config = dict(
    image_size=32,
    crop_scale_min=0.5,
    targets=['main land cover'],
    mlp_ratio=2,
    inner_norm=False,
    moe='top_k',
    expert_mlp_ratio=0.5,
    width=256,
    experts_per_token=2,
    loss='cross_entropy',
    optimizer='adamw',
    beta2=0.99,
    max_grad_norm=1.0,
    warmup_steps=1200,
)
Rows from block 3 of a small image classifier, named by matrix and row number. Rows with one number within an expert belong to one neuron, the router's apart. Each number is 128 + 24 x the weight over its row's rms, rounded and kept within 0 to 255. All counts start at 0. Numbers have three digits each.
After each expert's rows are labels from the 100 images, of 14976, where the router gives the expert most weight on average: "responds to" is what is common among them. Only what is clearly more common there than usual is listed. The data: Sentinel-2 satellite tiles (TerraMesh). In brackets: how many of the 100.
# router: router (model.blocks.3.mlp.router.weight, 8x256), inputs 156-207
# up: expert up (model.blocks.3.mlp.up, 8x128x256), inputs 156-207
# down: expert down (model.blocks.3.mlp.down, 8x256x128, transposed), outputs 156-207

# expert 1
router.1:132107105128109128141145113157142143118091135138140120090082161137151108094159125146181138116139143144106135116105142126138106118129129132137074122113220105
up.1:094138171155111154098139162155130160099126125093107147135098139137119103123077086130135103110134127170128115114179137147148138132100132117174163106126145076
down.1:107205143117146142110134119109136111147137144123091138136127103134121171128126135108169132133113100114142097124158096102152090121120157138153150154153137158
up.2:116114164168104127150141150125145096120107138181121119155112096147163083126151191133157160127162160105127114125115133141152089137165142143129100123097189083
down.2:118147141149131152110123151121131124122152120133107146120166144122102115165101079155131146099145098134104159107136125139108156175102109162142172110137131156
up.5:142120129156155158113078158133114136166131121122137132157141160123132118174133112142133085126148131164147115118165140138140125158138071180153116147143135128
down.5:144127113115178111094139115141148162160117127106131091115112097113145105117138153112088095143127164156110117139190172108128117113146125137163122136166098103
up.8:141146151084105122110125108121128116134145117130119128126134147088132146145133097111061139082183086124105114132112147135125175170153135147161142104134121110
down.8:150143116106186148130119116107144143152160102121135121108113111126099102183127132082100085158119101170166172126145109089137111135136084115143106132170157149
up.9:118099142140108113148111159163142153118136151109154142114138122144099102125111089150113130167139083171136136104152147131121178122097154155130166127123127061
down.9:103187154121122153124158098115158139144166118105108102154131108106117142161119122134154132110144160072123136139150146134149075145117109154148144117163149122
up.12:111104130112102121151123158123097072129095112171120082097134132103109120108151206134128130135146125136135137123097155126122126137165117115125139141106106096
down.12:156096104137132113177140140097137138176140135144152148163127105120119106135141120131112133174119106114106119122121121140131160111143120153134099110112118130
up.13:153117139104165142101119110123155159151135125116137142094104107125138097159136113093114143136136135115142142128105097163130163119138107112115125105168135121
down.13:134094110165132103127102161130097110128100142129143156170161139173138116136128138117132111146099109137114070146122148129089132129136124138134113148092135104
responds to: water (98); main land cover: water (91)

# expert 4
router.4:138104174163094109139136145135154116105112124111148105124134130128124111121135139142106113073121190088133184110127178172132123155156175120125128143110102102
up.0:131160105111189152108133127101132142166152125114111122129128105134077168131092134106134142155142102133128137156176134097151142121145112152167120101174154172
down.0:145128113137153096140132108132116099119133138162107141144104132083176130114128124176124125133143116146163075130115076148141149116112143123104117175130139124
up.1:112108114120154110118169147138142141135119129137127160092143119112153095169080145117139116148104133101155121123114118145147141134129100104092122089131132099
down.1:139133136119140137115083115102089109144109130112134117164126115167138164096160152139139134137164085179119093169141121092126105118153125128135108162115136148
up.2:105186133149100116111135143109130149155106110124096148139142111135111148113136143120081115143142105110144082144153112129128088087133106154114132118106110142
down.2:093122129168125131099158175135141154125096147107105164138156134127119088131093147133148141134116129126106125147180121140120096113157159114145116086115191091
up.110:144119127100127102123102127108088144108123160160140135101107139150097149113081108134123132124139133125100136164143148124103169095141159118135134102121116125
down.110:139149111114162164125152111104136118129151101107118128165144121090149153110138130133117163159139102137150063132153091093177113121118111131164126116147110153
up.111:163124104133114156159115124140105135145176123148113137181153118135102128134109095153151130120163124133100128114152126132131149122102110175156141113161118143
down.111:107157133124110109138131137143140144116132118106070128086092139119130136099111145137133134165116128135157108108138141133148127102106141115100162128145148123
up.112:153111104138106095143154134113146118109103131125185093088124144149123124082139157083161088083138123131130109117121145130137136137122136110120095161095169117
down.112:149117121098112148177123114114125152096124121134099112125146160151143135115154159123154168140105135102163182114107112126109124115153132070114111115122131163
up.116:120156145107094105134105066162148085115157097109125085115135108128174143143160154120159139091150148099152144123071144152134093145130153149094137152103129117
down.116:172109068120128112149152124129104172128110150139118141149128139120144136129142115145121116176115065172103103144113099118135119084136127133141086127099108149
responds to: snow or ice (91); main land cover: snow or ice (88)

# expert 5
router.5:131154164122139166105109119107138124136111137120183105153124135145108138169121143110120112122119102130147097126147079128124107163138082125172098136122123121
up.0:131090116162130086107129156081108086137092131136137155135110138115172107119150171111127126146106127145152077166097125143144092118133122109086116145083124101
down.0:141159122082172174135136094137118150148136104117112079122108119183133141137146147103110137131100123154135155145168103091112099130145097103167105124152118175
up.1:085110129162117108114134146117137139124102123091089122145141079123135087117126170086150154153132159124145111182129138099113078096139132120091123146094166089
down.1:161113107105131134147116110107114114118163140121120132164090128165132106108127118111071144116131124117137129153133117117110140132136145103132136134137106131
up.2:152132121116100109168132113151166116125112143121090111132129123129132110115148157138115122121182136099107133130090121134121126136163150139093160127100140107
down.2:099142125159095116128118175141113106108096146117106165116113141134085147109097101137137111113113121117124117060103107150143178120100148117129197130098119160
up.8:103145145119123155118145107130118124088111131131113114091109150130123124098100130152137117080122174131148170148125138093079112131106127097120170117133096144
down.8:145141150158141146128148167135133112155095130160067150126094121153129128141126141110156147092109156102109148105151110157152120146148106123132145135129144174
up.9:149171134122143141112135093092153095176147117143159111169127087139100153144156163092102127129144107119141115144144113111179119165174099160151100134159151159
down.9:123115145147102125164130158105126151145138127174088128109111153166120094151117131144126140139087130119147153099096142178158164101106134120082173131127131137
up.10:119156114116090128170137142120170164140097159105085138137128086127127091118118137103118129154160128122160098113134138139125119107080116118091155137146145115
down.10:145113078113138137181138146138118084180136140154113131110147144137114121117130122129151147129121097101102158111114075119131159155140117117136138103156110145
up.11:131088100154127083117129147072097080135097126130134145134094153122172121107151149111119124142104115160147071148100121122137106115113116107093124156099110120
down.11:135154130099167165119150105140122152146115109109106087128116125169141138136154162103110126129098130152125149160167112092114083130163100102167096126133123166
responds to: main land cover: water (29)

# expert 3
router.3:102145080099159151161122131093093103169162142132093131186129115138131143135129142125121138173130084143115094101147085080103140122130103135120124124171121174
up.3:110090107121109136173106121110086110131149154149098123188113101142162096143141146113158142164128140133151076114098116121099135102131141146112119101133126124
down.3:132136117112122137163142151109151117144163136126145154094103115083073111108077093104098141105145094118109163079152109147147189155105107118169170114173109113
up.4:083131189115135140130115130120107105126153135136103122133136134137129180104121147184109166145140118133135137120150153094124109137106095118102133163146119104
down.4:179121146116142135143133115156164162125137141138128109130174096078141102133138130088166131140128129174156123108105134151146143130112133112111123106154169110
up.13:137168154096102105155110113119116101115132127126068094136125128088133152163162168097169109129130141106121159099093135152093082141155172112134157152108116150
down.13:124133129101121090114110090133133100110111139094115079151121100104154145109158163103090139129149107126155099159080117111135106149151146132112123149093069120
up.14:083131151156093130150105167132128102145138155138109118145141148145098152134128130143133084146177131089102166123142193110121124134149131173137096128134174125
down.14:107152155133100128111136146135143145101091142123094150107108122114129135082115136114184139141101134139129088128149137121123103119139145112105141121138161101
up.15:139117141190083096132122129117144122109120157138112153171123095114166104155159149137166118118154130121149092128084111168141099097132143158105138126075153095
down.15:137172140105111116124071099105111106112134111108093081115137131109153177145151140130123162121125121087107127145138108114127094125166156145148131136136115122
up.17:135123127112165132125124106156120158132131122112151118114133126141159117143138128151095109112120170145171111142113163152148136108093115135069083147130141160
down.17:139149121104161141131118124137168080137124136124072096092124141100173136129132146074092120085165146134131148105148136142095135160117135124134163182168103131
up.20:156103109111156145159147127143115131163134114153123097109137140146140117114164148148064136098121186140150156121122172142144149138146117132103091137153112142
down.20:116134138133123115108115139126149114121120125138092103101112152111146118120120147094070083078143180113143138130153177154095123124124168142119152153156115107
responds to: crops (88); built area (83); main land cover: crops (74)

# expert 0
router.0:155106119127179114078138136126109141120127117111122121114142125138133128115114111115188125171084100158126135175140114101119162106120126080109130119130151135
up.1:123112123119096096159097103163158129147115093140107109143124096125149120115157164126145164130147167125133135100104166144118124100120115156089143140123120114
down.1:107141114136112128114168135111143111119101128114098153153129123098127156111156133118182120155172099134104106133127090082161065120155131129153091135091110140
up.2:134096112132119095169094148152126129108171116135152117151126102131104114137141101182131137150146116133145154097096169133130179091137160120086118150110108111
down.2:129124122164115139134132150104119107135086127136094151141166140101136093132133150096147118149103139132134075110098101131121116130135122135131142112090105146
up.4:123173176100141152141134095096107135125176130122146101113132115134128167134102093111165159103117128120137136162162128139124133152110145112140138133164190141
down.4:138112121160072117175129188127110144116119113133111140135147149137094055108107124127075124139107129117126112063117121150116163107135120118128165132108130110
up.7:121095148088099091165096131140103107114115089153144122130110152104106131088144102167123152134132101152108128122126151132097156156090154140129114151115130082
down.7:159107110153105112122160140118131126141112154140107136130185131104135119134132153134120102115136149115125129149094150162160121077145115098097118161078129139
up.8:153118132122141098129116118150165116126122137100131111134137094123177125138166146125182111134147157126115143164119137141125116135170161136114108146098188099
down.8:132132134167106146175108183120127121134117150133135155119127128108063109141106103109189130132138107107133132032122073141110159131124118121147147110109149177
up.9:105121108134102136162096147138110136197137144145115102151115129115101110106128119142132128123136129137087133055165142165177160110149079153153129106177129131
down.9:092160170151083143110127164145118152108131112135113144083139150158084116105073113123139159117095143120145094129156138154120127120094141112142149099128174090
up.10:124096121142132126099112179131114147097109113105162148113128169148101126123092117143122114116124118133116130158161120109137157129122141121157070119107162107
down.10:117136140126142133104147145131112129141070114122093126116120141131157138136160168124136133112100163125156100171141128113138045120170113112129109153096103152
responds to: water (83); main land cover: water (78); clouds (36)

# expert 6
router.6:141114073100125142134158114147120147123104143144130169091144152154113137130114073103093143173103103132100129137125098101098117090103138121119103073107111147
up.0:123111118120131136165131143096143078159141145169119092158094060116132106147107189106121118137157112124122124111143117118119124159164098144116129088152137069
down.0:119166136110152162155151122140163120122136123139079130109153119110165146141135131122137102124148113138204122099101114126140137159108134143121163148145116145
up.2:137144181149119120135112104135130121113151093138100117202113118128163139122129141141155147131151149111131081120110140175148119100133091144132133102131134158
down.2:141114119119146145150110129116151096144121137169111136089103105096151140154161148110157176117157107122152130130123108135140129186132123127133103160129156106
up.3:151136100117163155143171117129113141193143125125130107114119118127152124132158131133076094144130121172140132136126162119140152123149160144127117129159113146
down.3:119141154169125111114111130110120113125131097138090143166128116126142121149136148113098119106136154090128044136147136153153105142130103167147130125118121123
up.8:118105092118140113148124147154098099128118143146149138117100120118127092117124169120130142165141131157139093142128177103093116135107165129106099129125157059
down.8:129146106112144153159131110138121141137153106131116093120101146170156162142152142098125138111096138082170099120143109127147123128125103114151131125143111179
up.9:088128142110105125113139146110157113141117120137151149158140089079156093142111128122112159117164115123142101142107100151154104169109111147127126110113170068
down.9:172161109097188136105149105159137144146146103116119105106080120131151135171141137090083163145121124153171122153156106122064133129115133096126131147147103152
up.10:159095142169114134143152152157194136120119128110152120154145091109092111105107122142135099129188099141087121110145105115154162132126095168166134099109156111
down.10:145178127111144147157061111076103064133174122175097109138096103079139132172110141114129148104168143109187104110151116144121130161147137113126147155165129127
up.12:126130125122126166116168125092081119099168172116156158133127149105121152121106084122123158100115069160122093106117082097130170137112133117161134119141124135
down.12:133162102133145135132131144162174105163116146134094143142130092082125149128114126121121110152173105123125123101184051104150120131136119158177152137135096167
responds to: bare ground (51); main land cover: rangeland (49)