config = dict(
    mlp_ratio=2,
    beta2=0.99,
    eps=1e-08,
)
Rows from block 2 of a small image classifier, named by matrix and row number. Rows with one number belong to one neuron. Each number is 500 + 40 x the weight over its row's rms, rounded and kept within 0 to 999. All counts start at 0. Numbers have three digits each. After the name is the row's rms in percent of the matrix's.
Before each neuron's rows are labels from the 100 images, of 14976, where the neuron reaches its highest value: "top examples" is what is common among them. Only what is clearly more common there than usual is listed. The data: Sentinel-2 satellite tiles (TerraMesh). In brackets: how many of the 100.
# fc1: MLP up (model.blocks.2.mlp.fc1.weight, 512x256), inputs 172-255
# fc2: MLP down (model.blocks.2.mlp.fc2.weight, 256x512, transposed), outputs 172-255

top examples: clouds (48); snow or ice (42)
fc1.502 161:516512418422548446564484459485551445531486453510519482513449524534514533523500554494438435456520539533500472511507445503533472484585610493494491468583478490580495503476444498476503491512495465555484488469470549519544536491473501495463528439543457477517
fc2.502 146:466516546549476526502538497533445518481516578500443494510554510418478495496502463457522497454546523446464534510504527442478529528449480496502448513496539512482487461514551495541470518477530433506442551543464502531437523527592454437500442452423555450533

top examples: snow or ice (70); main land cover: snow or ice (60)
fc1.366 136:521471573475435551519467498511558492446473567422479541548424519447482487570528404524468482447471445484469531491495511522561574578552537468522434488533526491470491519482537463518500521564531501458465494429484455519467453433482480468465501523509493462434
fc2.366 142:523508336547494435464511524527503483486530504543478486450582583526502472469428560506452476530453543485486470501542509480502422548478550458452417481548422456493525444500427477516449448414439539549503502449502488555565459491518497447512526513430546533490

top examples: snow or ice (87); main land cover: snow or ice (86)
fc1.247 121:508512431455529453476535493480497482421505502523502451514525442424508489494507504521432421490455489530520514475471473554482489538502493503519492608563455478487439490481466544546490505494481465529504529501485438503479488447499496404557430540498545461416
fc2.247 141:542508588514444524527424546497470548529487491494541476431402514504493567469526515510548519484496460507529459553552539399477492543449492462517504444423452421495525554462527518496435534528534518545484452542479502482459512522453466534477526536568489590453

top examples: bare ground (49); main land cover: water (32)
fc1.365 184:485477530492501579455506548545519475500410527524512487406537497507525481416527493544558552491486484508501517518447572467586537503512486483462545498483578516583471418484581488509506440422359552436489459515496491497555504463477506523441513523552410489484
fc2.365 159:455520514524492461502551510487534468487525522494456507527408509536472493539429542507503482499526492536522528490511485462502494486550510509500549470505461533461494577505396527491462500535601528495549526455440503498484473453551442471508441429425550473494

top examples: bare ground (63)
fc1.396 140:478501532561527486472496502430522535449542484558480455495504485536480511575488511504411509493516423498480487481510518494472542507471474613526486581541494536522523415475539489491455478458483433427509415489556471543561508512481430499520506478482560495474
fc2.396 154:431487508500455477467489459472491478529454480536526500519444473544552532499495426458564562490576482488557502541508482502479531516561454491453564508475559468478541564502475555533402508487451497565529516511530500455460523519594448512527523451511449500517

top examples: trees (88)
fc1.286 143:521441521509441517467523564496480486491542520543514484547531444544505498492525552465404528501534518648488529484517502483479506453533502674525549512471428506481460483555517501458504436495510447467587529470503477470548451521550505515515512467469479490534
fc2.286 115:469478510493496541528551515539510518504494512476417496522500495451450487506467498499505459495459529496483596440554494532467523500559471455492471542562497526455505433538525496504563542477472464457489547534497485530480438511574605462528448601445511492650

top examples: crops (81); main land cover: crops (54)
fc1.283 128:598413500511418466464484483521515441455467471473486530505529501537449516532530486544494506507542442576462500508561507499488501494507604606565340483519477506460480495476443472450490471449525504528514529430460471513489461514506484511517511442404480440528
fc2.283 105:454503436532601581550589545547532550561502507472494459472485491476476485435449503527563503471472539494512581441450458449523456446563482478474521541495487502503508509494547497490529534523408532511487465491494551528555499485533529488492431495549476565594

top examples: water (70); main land cover: water (54); snow or ice (42)
fc1.400 118:596542477518530503554513455571514493585513510492495482459485642475483485488416469537500423500393523448621510494465490528515469551475544464523411494522437476490490506462504532520456527508493467547483534490477611539477512476497496458486445546488513517453
fc2.400 142:442568474571491547420485581445419523559478480490454507500545457484463512425510536476490530476560508477534586455467506553442472519568444469575565507525466540496495422536521543512515507503381443470511514518514534457486534492586511517516479463465517461516

top examples: main land cover: water (35)
fc1.14 138:471500514557568505483525478428481524482536454546482447404511480514493527593518518519487470511473463507514495489468539535499471496467472580440507588529494590551518423477530458511459476444489467457508442497558487503532530543478471511515503524498544440468
fc2.14 149:446490535489433445460457493494525478482467481460541512563396478563535518454470459514530547493550473532528488542577454489480511500519469488507580483477515446487517585481477532502411511509488547535577528517495461475487494483529435518513558463524446558497

top examples: main land cover: snow or ice (38)
fc1.87 139:521496417463475425506484522452404442478459541442484560540516486525484524481525445464468498509485474548506500505553454512462563480580541550546483555586514565479409489521409483444470496463467544549515515458467484495529463490492492458517488534423477472476
fc2.87 151:502496613561428523504475507510539554491430498596515507467387522518530504494457518522507566513482521459510442548519534492506460535493496452470499480445462446484552487467599500527392511529533495509497447501544483496441495488481430537520570507568480529468

top examples: water (98); main land cover: water (91)
fc1.403 132:529491497513474563473570473538482454551490498456495517423503554511481476464466480536550483556438529530563615449449535492587417517509541484528498540482521530501495469548559535497467476472462569508547521466465555505513453503569500481503423544473495480458
fc2.403 146:433481494443438396503500464412547535542522487582516474478488452517481498585511481461548472509591461557545492500555524465524485454456466514456576462512486471493519510467497560570443504458480507504570517470480547462487485553555455527487515436511447508564

top examples: trees (90); clouds (42)
fc1.467 192:518455562529488454473501468553493456510427548485477535469512459486479492565541417552571485491528496503469545487481508588464530470519501514437499511549589554463549505511464483544478525521542483508484534518464517503457490501505489464534494474423516415540
fc2.467 166:435502402449547569593535538496533531497512500456508508512498526447519497403457542459533443438534509448441511520496481458550499519550499431502470482502490518558462524505527521525508524470407527523445449490478509519527516474566475487462462474576469525543

top examples: main land cover: trees (43)
fc1.12 150:503519507407504454483553466543522513516583512513469575455432473475516499419476509545535522510491533485500490508521520505454410498489494473526502501491454493558562484606500537520501492528486564468466580565575510474515498483545506539474512518484494588525
fc2.12 152:493512511570507521518454508475520458498446576467490486548526490486475497526541471493462487464498437499501473507501520412532591506505505500480514518546532480514447516415468464480498517516538500536469397459465487555494514492446478370479449495539533436444

top examples: main land cover: water (40)
fc1.169 140:436530457578605444525515501443546538541607504481501463428522504520484513529459549542437462462486444528558489503540509466510479489477469514480547478514424554570474433476429546481435507431476520491523473501543551512612554506505492499435493527466552514511
fc2.169 160:452466537465406543478511489512463439544446527550492518540488473516532510510512420470545518473568533516552528511433511519495468486519467473517538476493568500464508492513580542508448542542480457512541585515443538462412490558552436505480531443498395449530

top examples: main land cover: water (42)
fc1.171 162:486484523506580568475632478572429497512436495528503505403510477545505466451509463486544542568465535548519610460424542536484487484494477468482545533478552558573466451583553509468489499478422524485537457557527487491520488505512505518476482547540453516479
fc2.171 157:485531546494427395511481525470568485524524514564463493551415516558475498530472535558474469460507476514534430524593499458510489472479532491510537461522481451496463539421474513478403530509597514512525519482485539483458515484438415527482542422540516482473

top examples: main land cover: rangeland (90)
fc1.4 187:462537455510465535511590496549506493514511500513424584542451583477521427499451494483509510504445549464516593461563490520508442550589473469481454481533477585482527415567534538522480527479445498508478514445507505508511457482581483474449379528437461489487
fc2.4 124:550479536535519476405505495424445482447490479504468464482542465506475502496571503459471461540541459514510471474466499517494550559461550520516452499517498500562490524525505480481415392495543504494488505492481412508513495536591508528550546555457535466592

top examples: snow or ice (61); main land cover: snow or ice (54); main land cover: water (39)
fc1.433 116:542482445525484548406495515516527506486497507518501448501525551446470510490501460528514437497424460458578557463471508522486504537540492494453442623549449492462491461458492469484469461423400475548478518432481482493512494455555488452552386555470504457430
fc2.433 134:506524558407438444498458495429440547537511515511440497429439441480440533490623483471536528496553477528567494512560530446454478524441450509527528465480446475544490507516489544558464487539468493510496533580510515448463524561524489526480502507506461512515

top examples: bare ground (70); main land cover: bare ground (49); main land cover: water (27)
fc1.219 126:521505482480442448418499507490480514432493489537455521542487458593473510543472463504427580490506503513476501471567530538503510539525501540545471608550490524462443449517438435452463476478544483458532486436526435502516490484545415525547510541395543504412
fc2.219 118:498537494448485476480460449431474465510496537526488504492481540580490493497472473514505506518470484474610470517529495469471459569466496411478570466529503474538464463479559599496459493489395482559551485552538508482536510471480461459490498504548462477429

top examples: water (72); main land cover: water (47)
fc1.471 153:431502558459511432609524555480483488525531520539481587564396475507445509507453542458429505535515525522511501501514463511462531491482497454492536479496472512485492581546416511457493544589558453468525509570556524495482456530564501503431507485520587503524
fc2.471 143:471525400551472535422519449451503553533483516494469474423568508572490478448462451480552524506543479493539481484467524460531471508493464481521530476501530457497494411485575540549427488399393531562552484496481527500512485475525420512512504422498408516466

top examples: water (73); main land cover: water (56)
fc1.493 139:496492509545501533498517436541467499531449497525523494379518524594528494522483426535548559549442471552543518501504529498484486486477507452536550503481578497538491441489564554509493513472407506501570421536566531500531496501468514526512510542548437512512
fc2.493 131:519544505482481509441460548413521430494521499454465540539413497618482491499487555521397499570505425563522486529492507488497586488514518520507538459507495493506466555499431519483512452510523557483575436429539466491575449485474534478503488473466553481486

top examples: main land cover: water (27)
fc1.71 157:531481432567509448520476516449487522520502453477493500527509495484467525559506524484460413524490464502511495503524393551479524478571519542501488505621423568455455512488404498456470513476511469528491504466445513490519493533515493394505490487413507423522
fc2.71 155:471525592469474562500491509500531489507527516546492518520405505542499493421441500517492597477504558487545466513493507475493474535457476462530541484464534474485537500489584514486418523545522480469519517545553512500490492469522418527521545470531585597462

top examples: water (76); main land cover: water (66)
fc1.29 139:488458432518595506429504497483519560538473502532500443479506447490514501495459451500571543529466503458561489461471494467488500459538453519464519613522571485504560452491487523523434513469427514502441463527485545517472513519524465491556489524518522525536
fc2.29 119:525547500558505512506506560492524512432484493478444510511444576482463472478465528502490503500529545427480545480470531457550538653522517427532465450518501492484480480524502487470495417509438510471486494468553456519517527415583448483505495487485513509459

top examples: water (94); main land cover: water (91)
fc1.170 130:523539508535496469555492486526507463587503499510501520452482535550476479477386498533492474589388487511618523479486480549492466477489492434592518535506452473503505537489478590527449532518496480519575500511513613502498435509501510496508488564526562504484
fc2.170 153:444577482567473489471477578449437474526477497524440545511517476497454492458538555457447550486601496501492539489450504554441492510565482504553547471522470536530468451537454521527498482543461467463517493514526524486510528477571509521491515428476514438554

top examples: snow or ice (92); main land cover: snow or ice (84)
fc1.138 119:582569469512513523450483522419434522441545509489463507480486592564506505504588479477482493524454473500521486494496507497517450641476526473539507461500457514523433478500535530507486473502500500515519482495481440489488523506473496488432479550512479495319
fc2.138 134:460447518469469515565521546605540503503483452494570481544506485454560532530481502509484598457481544503449542492485510517473513472538478456524463536489547508422573481496513446467518538500468483479473545515545486513495469524533531476514487532516516494512

top examples: main land cover: rangeland (86)
fc1.231 198:489526484513453543501589515542499478499499501507417598544460591501507450494473502508494506518440547476515624458551512528519430568590487465486464466522470594479516420588548539522486517498462488493521511445513489492506451500588491489428377542439449493452
fc2.231 139:568484522556500448419498465452463496479496468533491422496551490468517525509549491463517483498510488478528437502460500521485532563450533497480426514497519477529520526497500498518383433459546492531448532501447450508464516535588496548588581559469544475588

top examples: main land cover: rangeland (53)
fc1.486 138:496549499539554577518529487460495533448534479521456494439460575530470498529521519483458470493558500486451517507503528493543410568489563494492475467487457522563476459519572475494505452532485491530489431525491465524520547480498461543429495467555440481441
fc2.486 115:513543459469525487460475549515478523604528529477464486528498488484512528470479475514467499534416491451637465482468527528508565517474439372516443562563490506486502484477444557512493550480487483504465499463511525493478490534514539484539513588474581501508

top examples: clouds (51); snow or ice (42)
fc1.236 174:520560471457560520472512522472388543518443571426431536476525531462509518460549463486565470447492516447519481525570515513474547512476517517442498520542542605536458446498469544542490519453492457539428503569461534517452522460530492464520417477455497429510
fc2.236 151:421528497506528515565528477560536482470526474481521502526384469450493512572491470454511470453558538478451529491454487533520462506553457458510517521542514455535535595510520477476501534610519569508467483511484493509523536472546445501494476454583495563510

top examples: built area (73); main land cover: built area (36)
fc1.102 118:488484516487455491502432517534538506496480479535578463526557479469583568516518526536517546449506520457465427567500543494492518499461451423484518451449516469445533513446510522518583551484553475518493528494524476433455560528444562557546571545531484518516
fc2.102 140:534500465510565579489559487475455485491526519427410531486450516521422436488500476464484439540469476525479582431478449517503500504524549537529477536549495543553471485550498486477610454510451518488499462494483496554549465489521568435460384501458523475523

top examples: main land cover: water (28)
fc1.144 192:487482563478489444582485536521529488479541547548488570590401490540469466523440551485399526500492517517497469499556445471468529489506501502458529496477479476482539576497462466474500532588574441464496466536527491526527438491501494511499536473536595534484
fc2.144 160:398528419484463516513575465498545448515527510513458469443536500533447494496450453505496503483550481518512541461501472534519497468546480479527545486554492559471484432501522524473440509406432496550574518458472529515549483470538440486473459403470429469512

top examples: snow or ice (80); main land cover: snow or ice (74)
fc1.198 150:543502437627484559412464466477521526454495496492470503438531538502513511509536492543518470460474450483500506514582470476523426551568512520498451545484442549486489426489499433488491508441446533530474502463435461507521534479475489511531459519436449450436
fc2.198 170:508468587414459407525537497554465484494531529539496540514408514545476467448442488493491552558458533558525532458489528492494498519507522426570471464487492468520539571565470494530461453607573479455558528524520468521538415535506522509462518552508541595495

top examples: trees (93)
fc1.463 144:517448517529458506468560536527477525524536516569508467504523442494509512518532527493462557491539514615464515474509511474472484429489504688541493559483464502475474471521536503477491488492484480477543544517483532483494446538543491500533500433482473450556
fc2.463 126:473496505511479475549561544549498528474472508502413551525459563460443469503432531525474472488437526449445535455557504502538487574498506415502437479566445512471445475527518487505498510504483490492476522501517480530473446441576479461474509593474488458581

top examples: main land cover: trees (52)
fc1.473 178:526447522539488532516599527523476482474512475524519477506516512528497521466409521511489523564496523536475621469489492538492493501520509510531487484476450518463512511545500493433502489492482461511559513468552474473507457546640505522517441518459509533513
fc2.473 121:422538533494509539529549465543574520562493529454480509501460561477485514472392486537493483444475550397516532513478481471483512551468449366497499469494516509488443506483525557493549584469444505500499529544518569505460536454584472459500470503504502496529

top examples: bare ground (67); main land cover: bare ground (51)
fc1.276 158:474482443537489518470532495512528464446521466495504483514504516517490488484427508507504489508526513477464564472512440513504502538554487528495475521497466509470539504505481465476484478443457474530517500431483458505547476470610368501528441457437527525478
fc2.276 143:471534481552542518471448442449504518539499512462526481486481535561522508478437433514544476509468445475622446536457480459476505550482484391478562460526550463531503530451468566546476519480461507555552437509485545485498505478485467436531500494520546511440

top examples: built area (70); main land cover: built area (36)
fc1.111 113:489482514486455487509433514537537506495480480539579464527557484465586569521518522533517549447500521456468426567503542495495518504460453420483513451451517471445532511446510522516583551485554475518488527494525476434455560528444562557546571549530483517513
fc2.111 136:534501464508565579488560487474455485492526519428409530487446517522422436493500476466485441541468475526480582431481449515503500504523549536528478536549496543553470486549498487477610454513454518487500462494482497553550465488520569435459382501459519474520

top examples: water (80); main land cover: water (77)
fc1.88 155:511530449477523550536608448488478503544519443446497510463512540511499512474472518481564406525487549458555547511470498495507464497473522469497494479491459514492493525545491551500492518497513487551515527502478554489462536499613507506484345499449484495519
fc2.88 158:448501489461501431437531432451503521482504505545512474486395444520507517564476444482549511503569520482537459511555488471527497519428481437435561481533541486511522520467459554501423523497553515551522510469448438482485525489565398493517519473493499498472

top examples: bare ground (75); main land cover: bare ground (54)
fc1.354 116:496505392530495519443504495498507477419541456466465487558508548500468515493499518476503439482519499480461539506542466485531530588537538493488436485511443536462466485500453405445498473440494476531457513432445422517506518481566390498507412532407511473360
fc2.354 115:513500578572467456500492535510506443470462560535472480460427620528473462478374471532467535518408477433560468488476519443500471608489517343527462500522508434531468547485523496509436455506450552527498447470509512565507465459499452491529529524535523551443

top examples: crops (68); main land cover: crops (44)
fc1.18 141:532480475449440573533471500544552509526444573563469574552474475476505435453521512485432516459506536529508461521512510430529488468603562453533513512517484425524440532474585442536527539623452523506474491518408502517457480497477507489488508479568383504520
fc2.18 147:466535595601492438486561507508497467530530479507474477447521485568464483577464537547465534542489505539525561468491506548476513453474479506522525529458502561467515442519428528489429519441575453453581543492546520504521452488507478503508484480414587425512

top examples: snow or ice (76); main land cover: snow or ice (55)
fc1.362 154:516502531485515456543497488512501468461608525518461540456434551596458476455440554502540548507467507502497458488534493420467424555495572505493530471461486444607548561501454468524474495551543569533449495524485476537495493502495486554528535505529575547447
fc2.362 146:505449516510459496479518525456477530457426503508497491555552514530475526520489440502453477532477474545536550498461507555495587535476516462514499467562480501468466429540538512474418430388391461488571525479508429492532422506538483457475517537442408473476

top examples: main land cover: crops (41)
fc1.25 133:501488508536513497440510551497486481524518503544511459475508439505482509489518520514507488598562446572451521401420499539531495441547467636542511604528456494496509463518515498415505490488431475395540503430511537478513485530490493511541503391493487517553
fc2.25 122:459424512534500503523516479514494488412462482441475507520545474480465523472511473495593453474515548528423578468486444544484488512540497474490507516523522574455550484544423462509494508447487476526496550520463398518464442466523508455496441599445544450499

top examples: snow or ice (78); main land cover: snow or ice (68)
fc1.464 122:523515422623476481446470488506534511517500501538490482506532479414492502546553541534497418496478479463532524513546417511485453469560499520484477526558478556451498415498491466497485486422402452489472576493461510477554537538502502444488465503385438385497
fc2.464 131:514485591368528472509514412504490518506555512453508525485421489495518519518505412463551507468482514510524499492480479486487490529467499465513504497511529511542553560521464525506478520597604527496486507547507482517467489524493485443484452534522570546463

top examples: main land cover: water (29)
fc1.457 146:488512517467495502477453466405537505457531514419492532583460482539492493461502477509459476477505440519493465465484441496461547493525497563596514574529497527503483516467478518512483520500473439480519523558475464532468485471460460446509520488508524456459
fc2.457 134:442528488544513502469438486478455573556512553532513501516561426490532506491576436421513513461575482494579483491540499468500451500509422484491586559513480459524507495474566536507455556519449475527505475555511518485487553553535469452533482474562500549507

top examples: main land cover: bare ground (26)
fc1.113 156:494490478473448490482480473451501456448568475417496498544497484568450530520499416476443464504532478532474502484501461536466562488537501599549451567593491514425478556487431481442473508467472497564559511412516465509517458516492445423524480448422495490481
fc2.113 162:480516574484481484455444473445481531555456480530534486538468449556539533481513465476546548497574468493597459538523507487500490499472439504474613515468522471507526506465523570522425549528529466497552485565534511461463534530518460523534541461557525530497

top examples: main land cover: rangeland (54)
fc1.220 134:455516437531544515570561437470479497507520499482474514517480518536498478500506510379438528517565525495479518543510453469489535511529510498530527468500478534489486515513449500424486493547522448531525493505473522502510513534560473478424438378498478494554
fc2.220 118:461488515392459443549521525557553510488459452550490532544472565443541455555451501493404502477486547466507514484561501580549493574553503460478441464575484528468545417501547504516416486519500469479460510478533500538488464481629467479495489505495505446566

top examples: main land cover: snow or ice (35)
fc1.213 026:509540469400537471506538467501470525448479501535477469509485480471477450461479516406518493517497541482483456504481587485576563484449543504449463558579480424561453517447509555546504421540470482527471452508522460596487484468477491441528488515542494546429
fc2.213 026:545541553566510551457429460489514506502498551433570507479508546532579501442474484534495534476465485480549447565496468466463438539474517503515500493369536479564535498478493537575418457458503521541487465504489516518464520474498434537566555499494558530456